Weights of a small multi-label image tagger: 2.07M parameters.
Rows from block 2, named by matrix and row number. Rows with one number belong to one attention dimension. Each number is 500 + 40 x the weight over its row's rms, rounded and kept within 0 to 999. All counts start at 0. Numbers have three digits each. After the name is the row's rms in percent of the matrix's.
# v: attention value (model.blocks.2.attn.v.weight, 128x128), inputs 86-127
# proj: attention output (model.blocks.2.attn.proj.weight, 128x128, transposed), outputs 86-127
v.0 095:480494489478512520553546469524553554536542436496442487612496455505504415485523550517580566441514513542523488504529447492540486
v.1 086:495471478443562437552472509461537510484554509460548565507477541518478483512574570490409543507525473571559473465454549461449469
v.2 088:538501473488442414514440474509484581496505517514538440602525544454438611598527508535540539497509495554535560545480469377522519
v.3 110:476529475453470489503548468555472512521465509519445517525542488480475479384444551438499538509511463501524450504534450533547522
v.4 114:515519502466500533501481542488576451487440481476466521545514427535541565509536443566505525546503466527436479425531516532539515
v.5 080:508474489462466461541532503459423478465509453501487535508557499499518432483500556510484515519521589538588481544461525481499503
v.6 087:490525558503520418427521448495501561500492441513485555538491447452465555485552505555401512499525492588492501409573476555526472
v.7 088:498421446547517452561525491544440470495555467497528451548440499482452552412532483474495437508451568481413491527469576440457507
v.8 096:484484452536508494418538526398547436521511524441519483420539510523493382442497501476513485490498511423518500457588535534506496
v.9 089:467470449557475553548537501505489524499517587508525468532511545473489519515413511463586485489519553467507479577461497475490509
v.10 129:496508448478511485570540464544377538496520405442460504503509496518526459506445470442556499513537508478513495522480481491481523
v.11 100:531484495438458437527489502519449502456505495426486487531585446493449544491440544541439517553536588481477504432532543542526554
v.12 088:487502541513538508555535484514547488526411593550468542573460459507488481546482544541535497480560471510537468446481494554496528
v.13 084:448549472460453538567545542517477505415514453461435519495522476484467513533471512493536551498509565480491495498516465498551497
v.14 114:523550549511531468489503517524516458482495468500570535555523477495498519476539440581407506524459430546438494393505549509428473
v.15 095:411532554531466522517567522551472541501563485484456499481559498478429531459476491571438480534473510479527564523513517480525486
v.16 093:457446465479500485491542514454530505541548561531499483506521476492530467442470448495552467491534526585442462520549518478527534
v.17 091:440467481412510463534569475491486538523479564491533564554464485457487451567544470601430532461529507504484448526492589494577527
v.18 100:521445467514450490522483550473510477540466512522492496443499504488535453483505470497473464496518484469552550540507476518490560
v.19 116:610504498466461474511480485552564471484517524477467494458528510544499489574488487419563434419547457440511507578506522500554452
v.20 098:587476528560415457489547446480457522470504453460582500469482526500489493453483477482510403520510513498547487533554494537447475
v.21 094:537493529556483488449523498491586486463532545487499496485587492515513488561483517466455526464463507530444522450471489459472480
v.22 098:483555488529508558505479510573448493477527526506435476515477540495460564481484476556437489500523466563492511486583487506500480
v.23 106:472467480515486429520507519430471531495454402541525469543571576489517525452479530505571511478518475493511485564514481505424499
v.24 112:490480503474496537508512517534445530537495595535481497562476507498489494442484433547509486544524492565596478547480448472430526
v.25 093:542546546480543524473482528505521548484526533474583576508482467501485435447469517490528520565452528488435488435476534475499456
v.26 088:557512512505588518534502514514526456468444512518504508547483485507504386476557522600438452498490534544487512418447412476441525
v.27 097:437462491492469528579565502507414510480528533501512477542513459441484607426480513472503553559490483497509493446515554486506538
v.28 106:518566532492506446479521529494525524513483503515537519521482471417523497477514488499449517502510488509460455427499520482445518
v.29 099:488490439448533508538460491465562535478588441463481471488489499461512522450505499432477487538469431496498448508544615497506474
v.30 102:605573520535540468471477465527560518461486489544516508507490479469523423501526493486380480481441472478399567471488540556536477
v.31 097:623425456481521457474461463501564501550497493454523490482437492483525479468491484433404460557454516536499486480430612499534463
v.32 100:439492480508484498503504559485511475503418546521521500494528486480507522408460499557523480460535463436562432572572411546464505
v.33 089:500510471472490546491516482485558467480500543545548531526516545474500551412529437504432507515550479467423471469489439517588523
v.34 107:521483467509468486474454523520546543493510470521547535466528510473533499484508529490530454444504505494451529530413505503498496
v.35 096:562542533459487490403522491477551554477553538482431474476526460472503465462588459574516558530474506500479483439478557453471446
v.36 100:462483547464412522430504505492527515454506478559460545510479469492509492412462491541558523481511463491543505460464514473515489
v.37 129:466496493531513484496485507545529486536504609447511474537491510528393403503480474508420498554547470460479467451604576504514514
v.38 093:544490532567534523465530505510486542502517484433456514525443510519521498454564520620525525472468520465461484484483490496415478
v.39 109:508510499489432525471497502538560512532511510526455592478528526505525558490521530585481523521526524483432529552536506547515471
v.40 113:500507511450447468515517471485412514512582394469504512461499519509520510522453529422575499545488577489576536498528517478521504
v.41 074:418486462508521458512508564473564480512419474522504533494456504483467523514457503472520533468450477556561502576474501500449529
v.42 093:540569486545513451440488550493453505468496421546530488541455483497428481538499553502471513551519528542443511461541495492518505
v.43 104:519412545562530525567519478561536525475564542481526525495523461565438386502530483568434517499429450461509532481531518514510500
v.44 098:432431518517496503500487506542494535539561561465498511518483522476553562461488477467477441526462488539470468506470531514483441
v.45 098:465448484499438499535519484544468540532538492557483520395577549545440538457463504590503535519465488486518487551489480476458529
v.46 088:513526484523512547462483528478438503507492586454457437554494457567528497448484488542542428546540458493528485459538539499528462
v.47 091:506556460461506531481481465480586490466490505505459579442543476474484546551519468484518577559462475589548490578534482483572483
v.48 087:506484489468534525439439569486510479507454476526464517474495478449517479431529501492543549479506458513512511501455574465491471
v.49 122:467509470475504604527460509549584446494482516470501487419509447482509538397491517450487500473471479493411478470445514525495494
v.50 099:481528431455427502512536470480554463438511609507461461477506454459555463474457453482464469453501483429461498458470466398535483
v.51 121:473504521536488516441495511516576498534455465526501473530492484487465542480504506564418520530498480510483474453605466554539530
v.52 094:490531495531541516488471484448387475519437445474510479439478554493509474455466512449580546472522513454541457540493464584517591
v.53 119:528499566481508537614540505485512492498487398519530562497479451496518566497477586561449526486488432584463482510524534465469481
v.54 120:492494408562551438460486534493438499476497525447514476520498546530479587476500465428590485461497463545543488516457469545496518
v.55 092:464497501411588485443482492487447510521501440527511489485513487482506471598505450539407519547537485506524480433549515549478471
v.56 098:530510463465531555519465453498491471512489630506532451539460469489523446487559516369508543534490492516519479476498485552521530
v.57 083:535451471505531587494524458462453564500462461569566515508513461598471586509471500390485467483479483567558557483486550491488494
v.58 101:480466517478467422504482498519480564516488549555513565477581492493519479515527469561464435534465523514473548525564497531441492
v.59 115:455470430481465538480534527466462522406448510494467496484435462483523497494470524479546487415535549538556467498484511505482510
v.60 093:520484526530585553590476492479518527539432538571532508507529550549533524423473521410430479556485429527467574553521498498524532
v.61 106:512490552476485499581540440502424416478451581513443472500542550536492414557447481438572484491521480418548464567520529484511520
v.62 106:516510539509550551504476455530511431528433592505556485527507452507410451491552481520534500544492507498508465565443503517508478
v.63 106:455522495469551578553416518491465499500456549507539507490539517523496464465558565528480511544446498547448548578470509511488522
v.64 092:495474534460529520465535495465489507481435515429496475444490531512463427420554498530473546537498497462536515552546484515444526
v.65 124:488513504518536505530522509491557486532574498441503465530540491470504522383465473429504498453471546577505490505472483479480499
v.66 106:500465497504405509549489505519507481452500513544403503543486490468539559451526476456532497486510497450526460404569532568481486
v.67 109:507521423485545458510452500467460473509474477480551503481615556491478416591510435441505526521492498539523512474560532466572517
v.68 116:428518522459540548534516554462540531494471545500527477506430506519517488490490540536496487488507527471470480523436454499463544
v.69 101:513496538487509488502490493520509525402468538491585520504568512551513529519525484526542497477575564566516506521435559491526505
v.70 107:444482497516450500471488522511473534483452500507542531538473522513504521447480562631429501451518532525477496490498529520550512
v.71 096:468491472522595539462494517500583458502479449519532469553485528484470487387455489532554483438563466570508514506541504452547488
v.72 093:476491513484453486456519548485465543493452519508505533469477445451498508485534548629496509550490531450494517505543484543559486
v.73 097:451565501462470452533418502531443495476527452515518471470563520495473500569484490430483543423469531564574514562439478517537509
v.74 080:537469548485535542472555490511577469454543541502544591479594509511531485503516549442536451563528553534400505528518542471563476
v.75 111:543443517494482532506503432466434580489498589484509504444538442505563510527531439478577505539492583505515520557494504464516505
v.76 095:484500484453473497491426428483461493529485457547524396550518564474502547469517518557513489394479460538449482503427478471591511
v.77 103:480491416500553438467547489462469511453504502528569564452553486486434522558494471459439495465506501591489525581528516489486462
v.78 107:478487463528447540508456459467556510501573509561507528492480515497475483512532452467534528528492551542535528586576477485493507
v.79 120:496508573514522453515460507467528416495510443535552526523558556498498455566538442456477535458527484462520460601543456550533556
v.80 082:528455493430555541575499501564550503519501509455493517517547493546451503523518546395515467534442535552498507433493558471515476
v.81 095:552525559486488433539455519532570495478520511408475480458573516530537540570466504360546519491491536428423519493482554455520481
v.82 073:429487554524540505505530521490526489520541538566457474395472516468508435497527447543465529499486451495528511466546507570565553
v.83 095:493541472463423507494438482479456509542447448498407525462452572542543505517490569549557516518525480503529542522486417579506487
v.84 104:474527432515521473522508597448434511506465574501535496449431541512456445526521503603526517499557547463509508503504489505464516
v.85 077:444466528502516516442507503553465519488488464550525490513465495512551511485469482436494474478540441461477485460536509474499504
v.86 104:486522469541437469438483501443523531532536488469525419519498523477534561497510526553552487490475633428511528487553496473490525
v.87 095:465523471504576496534536526481464531530427480527490494534438532569427450564451465509478524516530463611516550564523472495481511
v.88 094:517469547534543526550520488570580503474531481539478489485479450422527487538523567531498514452447466466438481416512567497532510
v.89 100:622481565544534443476484507534564501460534521467512473580524504468512512522530532485477506524439482559407491451543604452525492
v.90 094:396503525471504431439501494537471533494542497469475475503436504546494537556466572577471534504504473435507489484463493418476483
v.91 080:505564582500374491438485474584599477485511439511474473539470470479488576517519509592469493522480522527455486446511515549563499
v.92 082:481506472454486476513463534490436463467493590524507513505501472452437645463497486583496487551536483494535431460477534529499499
v.93 086:442511553546516453459476482490519459534442473532461486473548511438484454470564497582478500493508500530528479446503471610515503
v.94 101:463467548562572489524494526517549481502494494405476427528505455485523528522484465488472518526523491520521544509517556431547501
v.95 118:537533501520583494523492527475493543507494567418491477459494492503478498499560505509462524516425544510414482463493536486492475
v.96 105:490532506536609517540595534495453522496484572488546530523518468499534419517514517585528457498496576510456509511488545508519503
v.97 103:559526519575466552453452486541430504529504518497502571442585507491523498537501517417465525506516516555488489486501494459504528
v.98 092:575499513506477400494534532490479441508491503465532423533549500483453457515508497502557552517469510523469474487606443405491485
v.99 110:492422480554432503573463516529583527510519518456475517552451506531574491495538469461490492529505530496556495471463465479436455
v.100 130:519484522474478511504489435467446477540443463560474504514477479503515593465500521505526555569525575545565505531488517465533505
v.101 100:538530497522537479375515519542504506509509565449523538484440447516515409493487478492436485496469507464478485453477593458512543
v.102 093:426485521487493367492463514484519488473505552486510488513466510474486477535536498523543501549421512459495509394510512537488512
v.103 099:560550478479580535492521457475525477512443607484548500602540516473487508482481481443485408455453491449464461510544511508448456
v.104 111:515492468547490449495467532475612468503476598460531563533494480527574487453567495487530457540500498385503488485417487512515493
v.105 120:536557489449646476479484529481495487551485558451541495465508555518505466486537527464520531525464560478493545498492466512488525
v.106 121:521505498523462564465461452508533473533501621543470413541447501492488437530472577376496510471465510443435512416493500478478499
v.107 103:553534558528447492449403479528588484585506491466503460515635582534486568504431491537532509531492506530441508540548452437535488
v.108 097:473484464548492451523450476473492544510448547441581513479456574555492449535509442465440462478430495547543529524478502504477474
v.109 082:492534528489500485533500517450493508537451571534467503491426522458498426477572536423549492531550539435544518504501517560524520
v.110 102:466507495543527606547524474533429467543471492523509496508551462494497455481464477395465491441502504561469530499473519519476492
v.111 103:521541480528453617510494532556461465491484557474515559531482504519598500545502490571484491462474513544451452517517517473473507
v.112 102:450521499492540484441513527564500457502510428523518560521471483440547515472512507415453517497464452395440469487485576520450567
v.113 089:492500459520482496377518497495544463471574462530498443462525459487527426483497525520499495550463418488493457473512566510433493
v.114 085:496469471556554568630471478511486484483462496572446481542442523504499466388528544562468464429503462498470487446498494576480494
v.115 085:528440504510463493446562486514508500487433463483522477519553442484495580544470539511460530439504466507483462561430556545544492
v.116 095:466472482482435463388524548544562574459568460521487547462515403466490566587499555510455484431509489498435471504482489516456473
v.117 099:495477420488588516478511497539485500484523422474520479469531516531539459457548569371562498479505469483488520530533542497472524
v.118 098:404481502472471441376505546483518522507541437526516554508518514486543468510502524462487497513497458505476471473491494517432462
v.119 091:479504477492464468569565516475509455512518507471573517498439415431445562519518451600457482490490464454516475489539530575482483
v.120 088:469592500506616439538545474550460483552481595561534460530462546519490410485476518538492474459455475431460482485517612495457499
v.121 114:484466489509522558533518474478399521544492537460503465512521506531468490472485492539538464488519489491525445549494572445545489
v.122 093:594457486491466532464542462473562503518508496525496505526538482514481533480519564580443535491463503559465465499502431543504500
v.123 094:459512486433536479562481475550378488479479461486500553462575476515543474518534549411574519507498510515434466570531429468548512
v.124 121:533501539549500542438475464453524469487418530541462467459482578475516501484483467472497494489479441544505469435450470492522523
v.125 097:498519558492521470521533499547425521506428558507544529453480489495503435562485494491546497468511554447508527526450501495570535
v.126 093:453562561471434514517473515475474431442431560471505512503485499498451435497469481473443531519475525488500536402464463521534494
v.127 075:517546497460501488495533505451481467497461487542548485604423518488462460546431548487486489412514446360500487529482430506517525
proj.0 097:552487553574515498590514492475510488500449540510593491455496502477515528452424513476540495503462462545431502483447552473435476
proj.1 094:519479480529478429498481536559502503565495495586540481573493484522429528540535440456548458507469477524459449486553545614529436
proj.2 096:492488468475476473507541497573458509456533452454425496509528504505501489488491458488475513528514467451489557511500558472485565
proj.3 097:514499553440569482540562501410487479502588553547554513467435497481519436509539542583555491419554471430519505491471544540469582
proj.4 102:531493530550525484531518484551488509455497515481545573490471464449482489473472506410478508523481596472441522478446453451530558
proj.5 075:454480435524512539461442496547487530542430514511501511520463522561582484560489474537446460514478432534472468517442483491518420
proj.6 087:508505480549495518546418407460494486458473498501563500418515527516453502443464488505536548404449547515491554490520523512470473
proj.7 087:453486530519470509457425558468500514467446564461474496495478479478456430506462544529492440505557515524485502526512562558473565
proj.8 107:516515538499515464528514537502456449520513585561524471561521467488511495516533498492525458484554559470569442524456506543495504
proj.9 086:506514512454472510397532468480417505532492557511522466500503521459519489508490518561497489500518431534543445511409470541472495
proj.10 094:434520505498513513457484499565572511466529538539622539409519456483486604520544555590538546528524357467459500506561514512500524
proj.11 101:542514553542558539497534509514464504489563557508425490463548459416502531505518479507526442517515460438511483486531518570544483
proj.12 085:555538473455418502494484547521404443496411517499499499474557462542521472540508525524484518417527491487562434501444501503536432
proj.13 074:430554477566489508500487609433493476499469504503551518394466502529534538477459524433549543464448453596468561477475557471494543
proj.14 112:414466515528489473452465537498421519476488521448532507488457520519495459534469475426509466514464594479524489474527499491467465
proj.15 091:463505491540470458476547542522486534582456482498538431461449527495489501533523542503486508517464555504471515505456504470483494
proj.16 097:531498506482508537485448480492572549508446472497495533538446502527464576476452501472493478524583507509452560503501520499519533
proj.17 119:523494496516502578435465481502561494444474463443415521483482434492466508423476523513503488499534482539476502529529538438438448
proj.18 106:467528543523397524530500497502565455448540418530449506493542506503540566478500490477513475463462517422532454471455485508479486
proj.19 120:496467471515421536562480460473599495506466516437506468491579485448519446480515500477480455524481486527489493499491486470417461
proj.20 110:521493539489508525475510562497479474477470462490525484401460474494546560458489491435466489495568479467553536472540509508430509
proj.21 095:556558544451541555525537557513516552451528498418519539489476513528495432484499466476453486582491519554490523514438505456535536
proj.22 102:450486537478476416547528573399516532553530595487517446562511508419530481574522445518455475522475499487501541539555474475515488
proj.23 116:525563513464501534490549552564426553540535515495468542485431540550447477521572429449449480485550527550460507466520494496496513
proj.24 098:441480498458502410562521530499504496530529527533513457513534492485577494492484493465521465468445462495481474507539536508526445
proj.25 108:499492470513590420520528492483418472568487547517523483514512536512497493555509488524552535609495524453560516486541506569497532
proj.26 098:458502482584519497478511520545440517460493488464501563501528515473537531500476485475488509408512486489515473470517507455541438
proj.27 089:483525542496456533499487509475427520382496495563413473448453490510432438484483486559567496506551464463551494541491464436518513
proj.28 110:595521513469435455445498435562462502439539427478504534551396477432469550399474478516539546446490474526469505530495487462497492
proj.29 099:561527481441499474451499591470524505480556554517464484534458472516551515506532540506505567565527528516622525542575424421492537
proj.30 095:496510511500451569490470456530500444573491513534478469502513527483494537484479493524507458454455561457530446454396541563440467
proj.31 109:457560520444537570490481421549526453496526448512465503445502475509505543432511520433472529567557515473567470484449556497491573
proj.32 098:480560493538491497540536493504381513524524459539537524319489510524515487501519516518474475496618507501517469490484499467537458
proj.33 107:420536535516520526513495479431423488520481518463466519431520439523505477442448559464438564536507503507529451503450556556523491
proj.34 106:430463450457506463538554494505418521515449509524524487547528499488529492495466481415548529488428527503455503521481507525482469
proj.35 112:461552521546471592526534411516449499470464440423502554523486544483532451456446551429522480503463503487506557528427535530486537
proj.36 109:433466496439467487453509515480422497522442586444590486462457469543519429516445490428460510484473513509534470480536518563497482
proj.37 126:520503518507513540571498495496536505472552550516551526494412505470514517497508505557524499538481521461501540465564472507500545
proj.38 090:477553505506446479554453532493446537529492427538563495518497505540448479558526444433540480407462497500498539486503484484490498
proj.39 093:513481528519504472513463515499493461519457486538527501478533474494497568508535500452502507435519457500462390501520553565472461
proj.40 111:617473495482440484474557611486550530505519558415547483595489509483525571526556473572450455533453552484490497494593470504487476
proj.41 087:505474481494472508542533472517499506553466492463563479478577496515568541595517504525486431540515485500538505512452452426519503
proj.42 088:444453507516484512530541563467632456527479511539516601446529509517467486508530514618499559487449475450470466483487551443547515
proj.43 103:500510557560566445489475572467522554502521477543570499494479505438489494472506510496566506496497557470505466468531497580465424
proj.44 098:466483535471439531530491570529491439485474555523479524515477439535540516502499477441431442545484537469474480480497472542456424
proj.45 100:622539491430418496519517453495483500520560482527506508481571488456494556552540470546476476498516558534508440572478490477515496
proj.46 095:513473461439575497517425544586545448502493571486553551402429494483493520501541481505505477537506495586480520494473514435466521
proj.47 107:509458492499545462436576542432434520534477488525562471462529423484509542505469464507421492458492499542497510482499461454478451
proj.48 110:571452473528475464515467500470513464516503480458516509427526529419504455456504466500540423477402516464470503491570504486405432
proj.49 115:534488514496455500451530556460533477460568514492510538526487444510570366468515489526479478471418510462491439473433510464484488
proj.50 099:621439493534457418481466484508432508533533503501479557499425524492475465517506509514504446503496499514458563473429497524486494
proj.51 115:493512482554453519446518558593598549490451477428467490566493496503502532512516455464481528518563509543488529452631517511531528
proj.52 088:389484495478469479592545513497448499487473431466495470556472457442448515469477503532456489521502570464615475521478457467414470
proj.53 110:487515504581463480500530541501590491461499451513587477433524474494475484534499517441492495510487428543497506530512465581479514
proj.54 103:526509507460586464548565558427490425493545512513517560571591456550523473492545474416482504509473579478530529500497494547526512
proj.55 097:486529502537442475513415489513448507438496542463515439504416473451522601435411536525460536527527507502555446546377550501437500
proj.56 079:419516508520411469481502513500421543461513512499452490514465489487553530466437459508490517495495461448468509468578538572514431
proj.57 078:470467434468539461494510554558510465495465536462524455442547475470499501512482535494542510498473418501522607498515502522480552
proj.58 098:527458511455452425487467516458503502541467542544429497485469438503510519488499528477442525492518443524550504517372454465477479
proj.59 106:602496483558533498606553456546484469483493461477442478518512508519458547521491488508512526474470563486494484480492503513443557
proj.60 096:477473463525404465475613490601522505586433489499488484558499521499451555542526432476460514546529456553456509503517565422490523
proj.61 096:473553497490487544536527506520530487495537504482480488551504471524541554458521510470480504488614495545539467479441496487497555
proj.62 109:433463522532509442479458509513597445532575492547513518413494493464541426450520511530535451511557512471467453411504493499476500
proj.63 106:460486509587446543496499528509537510471539456527435561556542474501552494464526500467519454525459473468488443476515520564472470
proj.64 093:502522568537432509486526477510484579434507521489513426590413467513479451540477454473490498511603504480547488510558508482504529
proj.65 111:509543529532513521509532540548530511481556414544478545384449505484547412492531476663475533530543483481497507480488567479523551
proj.66 103:424451513549547427529439430492433472522458429522486428447501516484523460460455465494537532425496488510510473464486546561527482
proj.67 103:483501508497445453528415554542474505519518505503504533536489459446496505487466442478466493478488537468540532472590440503493426
proj.68 108:548509541455475451411533504501542470468538477467493430558436508487518548522518500533495475545557449469590517497495509496444547
proj.69 105:471460509564474559528518511575561478487459516493499490563525477472507505501442521480549485517463473546493556552533554541496519
proj.70 096:531480514539585451479439472545533487474552428545532514524528480468484617502492481485525464522450452482474571464453510474523518
proj.71 107:517505446522484492509547481466599503497501531473548521482448505481493486498442559528491452455534460507505483491409539535524517
proj.72 092:478517489545534549511518504483583486522556561506464540572519502481586562478520464477489497539568522561485471486497469390593495
proj.73 092:511511475469519494516490595531542481461449532451498511432530442483506532491501468534472548546503505500508515518511537543513543
proj.74 094:434491529462393500521517426509598510487550485527440489527496495482480448438552487533484522566528490571475551500466420406508548
proj.75 105:436566473533496491489480507448517508449490480539507515548537481532545451484532487440459530512509526510526488478494471434505513
proj.76 103:594509511495486420476493466558435409569485491566557475479487470506453523490534476500506558489513487489494437513510492525546498
proj.77 105:558480507518390542476354469545543509502445537507473523578551505486528476457489526512497538519469555519466488476428486478530469
proj.78 095:416523527546509532506560505452484511466550408509491474513469567523459478540543463514517462527486541477525432519451507475522503
proj.79 116:484497446595447511578531550517486514468506502516485540521583489513587522485500529487533528508533463460548529435500492556545513
proj.80 093:505529468448464576463400486477529508531534531493530520536474479455462547492513490414493417556493517502475475551585566510515522
proj.81 099:430507511489555485440424496516575484593503477553482455483501536510476513531520442537530470546462482461536419459575446642497488
proj.82 096:512498523500494477545528486488488478499471487484540529469553540497505486485440509476491528545435551457527548474524512460514513
proj.83 103:573475551497506488516441422576505563498519515530516466485472522435549554481494466531525462556522554547494485482504417453474475
proj.84 106:608458485546539480473465468487432492451432484498513467445518465458510491493420510424498545513463456479498524540487507475553481
proj.85 088:499518551469468520557525511468559494517431447479489431491486485531510541561505535492496533498487524499532444520455512548502466
proj.86 105:455535559577473533451506428554426479501503497478548490505526586489456481517509455570554439498491532530514568480464468426500549
proj.87 094:507543565466498504527442568395429446486512550527464481490522500452503555479483478396542487504456535470574487505506496575453405
proj.88 095:472497544497509503462516492423423524447488478526474523475598458498551482463483472529510510491467538440530490464478459485526519
proj.89 110:431480560478490494468488616461509501455535490473503466478552495460496511511531474474516444488484493483588446478510549503434442
proj.90 093:462478586474572503535559527410523502523520560498454467445459522480475544530518557545530431479578543493535450504502460518464497
proj.91 087:422506521457490519519504523511557520475481504487526457513497478528506485519511483569454469557579537509512457517460525517516465
proj.92 084:577501475497483432521444579486546456520478513497444568537506501486484486461452536472521559531471452506588468508545490479523478
proj.93 088:520510430505533482484514515559512507535523577489609539497525525436472466500528460551482526554471457524430557453492511479524448
proj.94 099:418555514573447531455503509467427523466456472508475512524493522563523511545477425577515497492414416452527492511555475628515470
proj.95 105:485500509532435495424514450489385552568490497457521492402506504547493520532505450584445494466515465478458547492565502488550520
proj.96 096:525529421480468505573467508509524536518511503471513450522453446522422435492518488522468545493491494499495486558565517534460496
proj.97 101:512488537506562491488524537558454456491518523573489529451505463467524495456528493503490502526512551462470549427440480510502489
proj.98 097:506508496527596572451525435540547461452509483496476506416486485508547410503518465489612467462461491507491527418521474494554514
proj.99 106:489495529520610565480523417508627462478494479482546451490475504514465492479467515509558461478482518507523544515468494458461522
proj.100 106:579468525540531542427408473480461481525488498534468498411508505474521408475504484441484456467522501521436503424449571508513462
proj.101 093:471496496505527533599444541469503496502450468511496497523545458557514512483507502589480602447518499500438527486489544560549555
proj.102 097:555469588504467567514505517579520493519513549535531538505504500501510532508541479534543440498494499481484505490522509535444460
proj.103 102:486491539489455552467493523523500515484571489516473518507523499480485501480560522511505460552533538534497483504523512548461498
proj.104 115:440517406504536455482531577530603507528520515501507509545556508531450503541543534564478521530475531593508505525432537468551527
proj.105 110:492507588529466508513484486479519520520525495493627456476515538520548510525510543534506441526596458495561525469516467519480497
proj.106 111:493482560596560500506503519512492479534510481465496543382505483519543564534520500543506484485512568494495501469554497536456449
proj.107 125:463443472462547454502450499526491511508555552499586517483544495481515497504550422462489452479498516506497505480476454458513494
proj.108 093:539486495541470496421452489475431526504505484492517477579507496517460512530524479487491424502556399448547445493482482556447573
proj.109 087:467453566500445521503434509502539528490454506494425456501521478514454499513450500505546524538537425486573497503497524592485500
proj.110 104:540489524594485492513441485466427548488456511455525515495508533495457570491476452466504513540535572561499578499555498530519507
proj.111 100:461513494536500542436529469522494499470463512530415520549435489532499412457400530524451531522562516544546494501436479426559543
proj.112 095:588482514552440458550422563507448530469483519503561519425482438504551445522516531464489554507558443517461525474490559513556502
proj.113 100:557456518476497462530521520409486485480514533493458507435462438552524481530448580445474535477523494531483559521503521489554518
proj.114 087:536485495446490526436564521582471558536509466459478495472490542448519508515505492539505508463542503456508485468557560541477551
proj.115 094:511481469423460461529460478559474517539454575500502466520400450522513429517437537506467571465480527504505522543530557514522526
proj.116 089:530526527478470439576519452506547443490514451568492479452540424513498370527562524599483537558526529476526452521528559536486533
proj.117 090:505524479536515484469557561471516530407560448530441547428533469514469480540513523479479516490478457514504536480554534547531505
proj.118 108:571449499531536527537526439429569508451498437398503577426534479505595482469542535501462508490484470499455469502457479460483555
proj.119 097:530491558437517465487586551509476448514503553550444511550510460447504569507514523490526568563505556495539422477535571572505481
proj.120 094:504447461487518491446499477475429520518448569553476570473529463483485529497476502404515506532563538483480492525477466418511507
proj.121 099:480506527462603517459516498474462517535536501491474575651477483516499491463500550397487498543488551489509524487522491537483548
proj.122 101:549501521492438496468493412511496460542458483507561510484495533519425508473450542561531442487543545478482507544457479534476523
proj.123 096:452491497490526476460391513584597513513499452515582528560487512504493482433501485482477537543489499484489561443414529477513502
proj.124 110:622516468492495529594476442546475527475506477504539516522485540450460422450457471484540534529536455513485511486489542484511498
proj.125 102:484528486454468427559503528498460489564524562528525449403462511514485484557511446522483482508489529527477464537544492466479467
proj.126 092:551486489511481503597487525501478509531463511562472476459519489511528499495487526557514500470428492532503532491465465536467438
proj.127 074:503493458502530444486492554516435431438581507491482491400453489452467478513507497509462482499478552484472499504505519414495574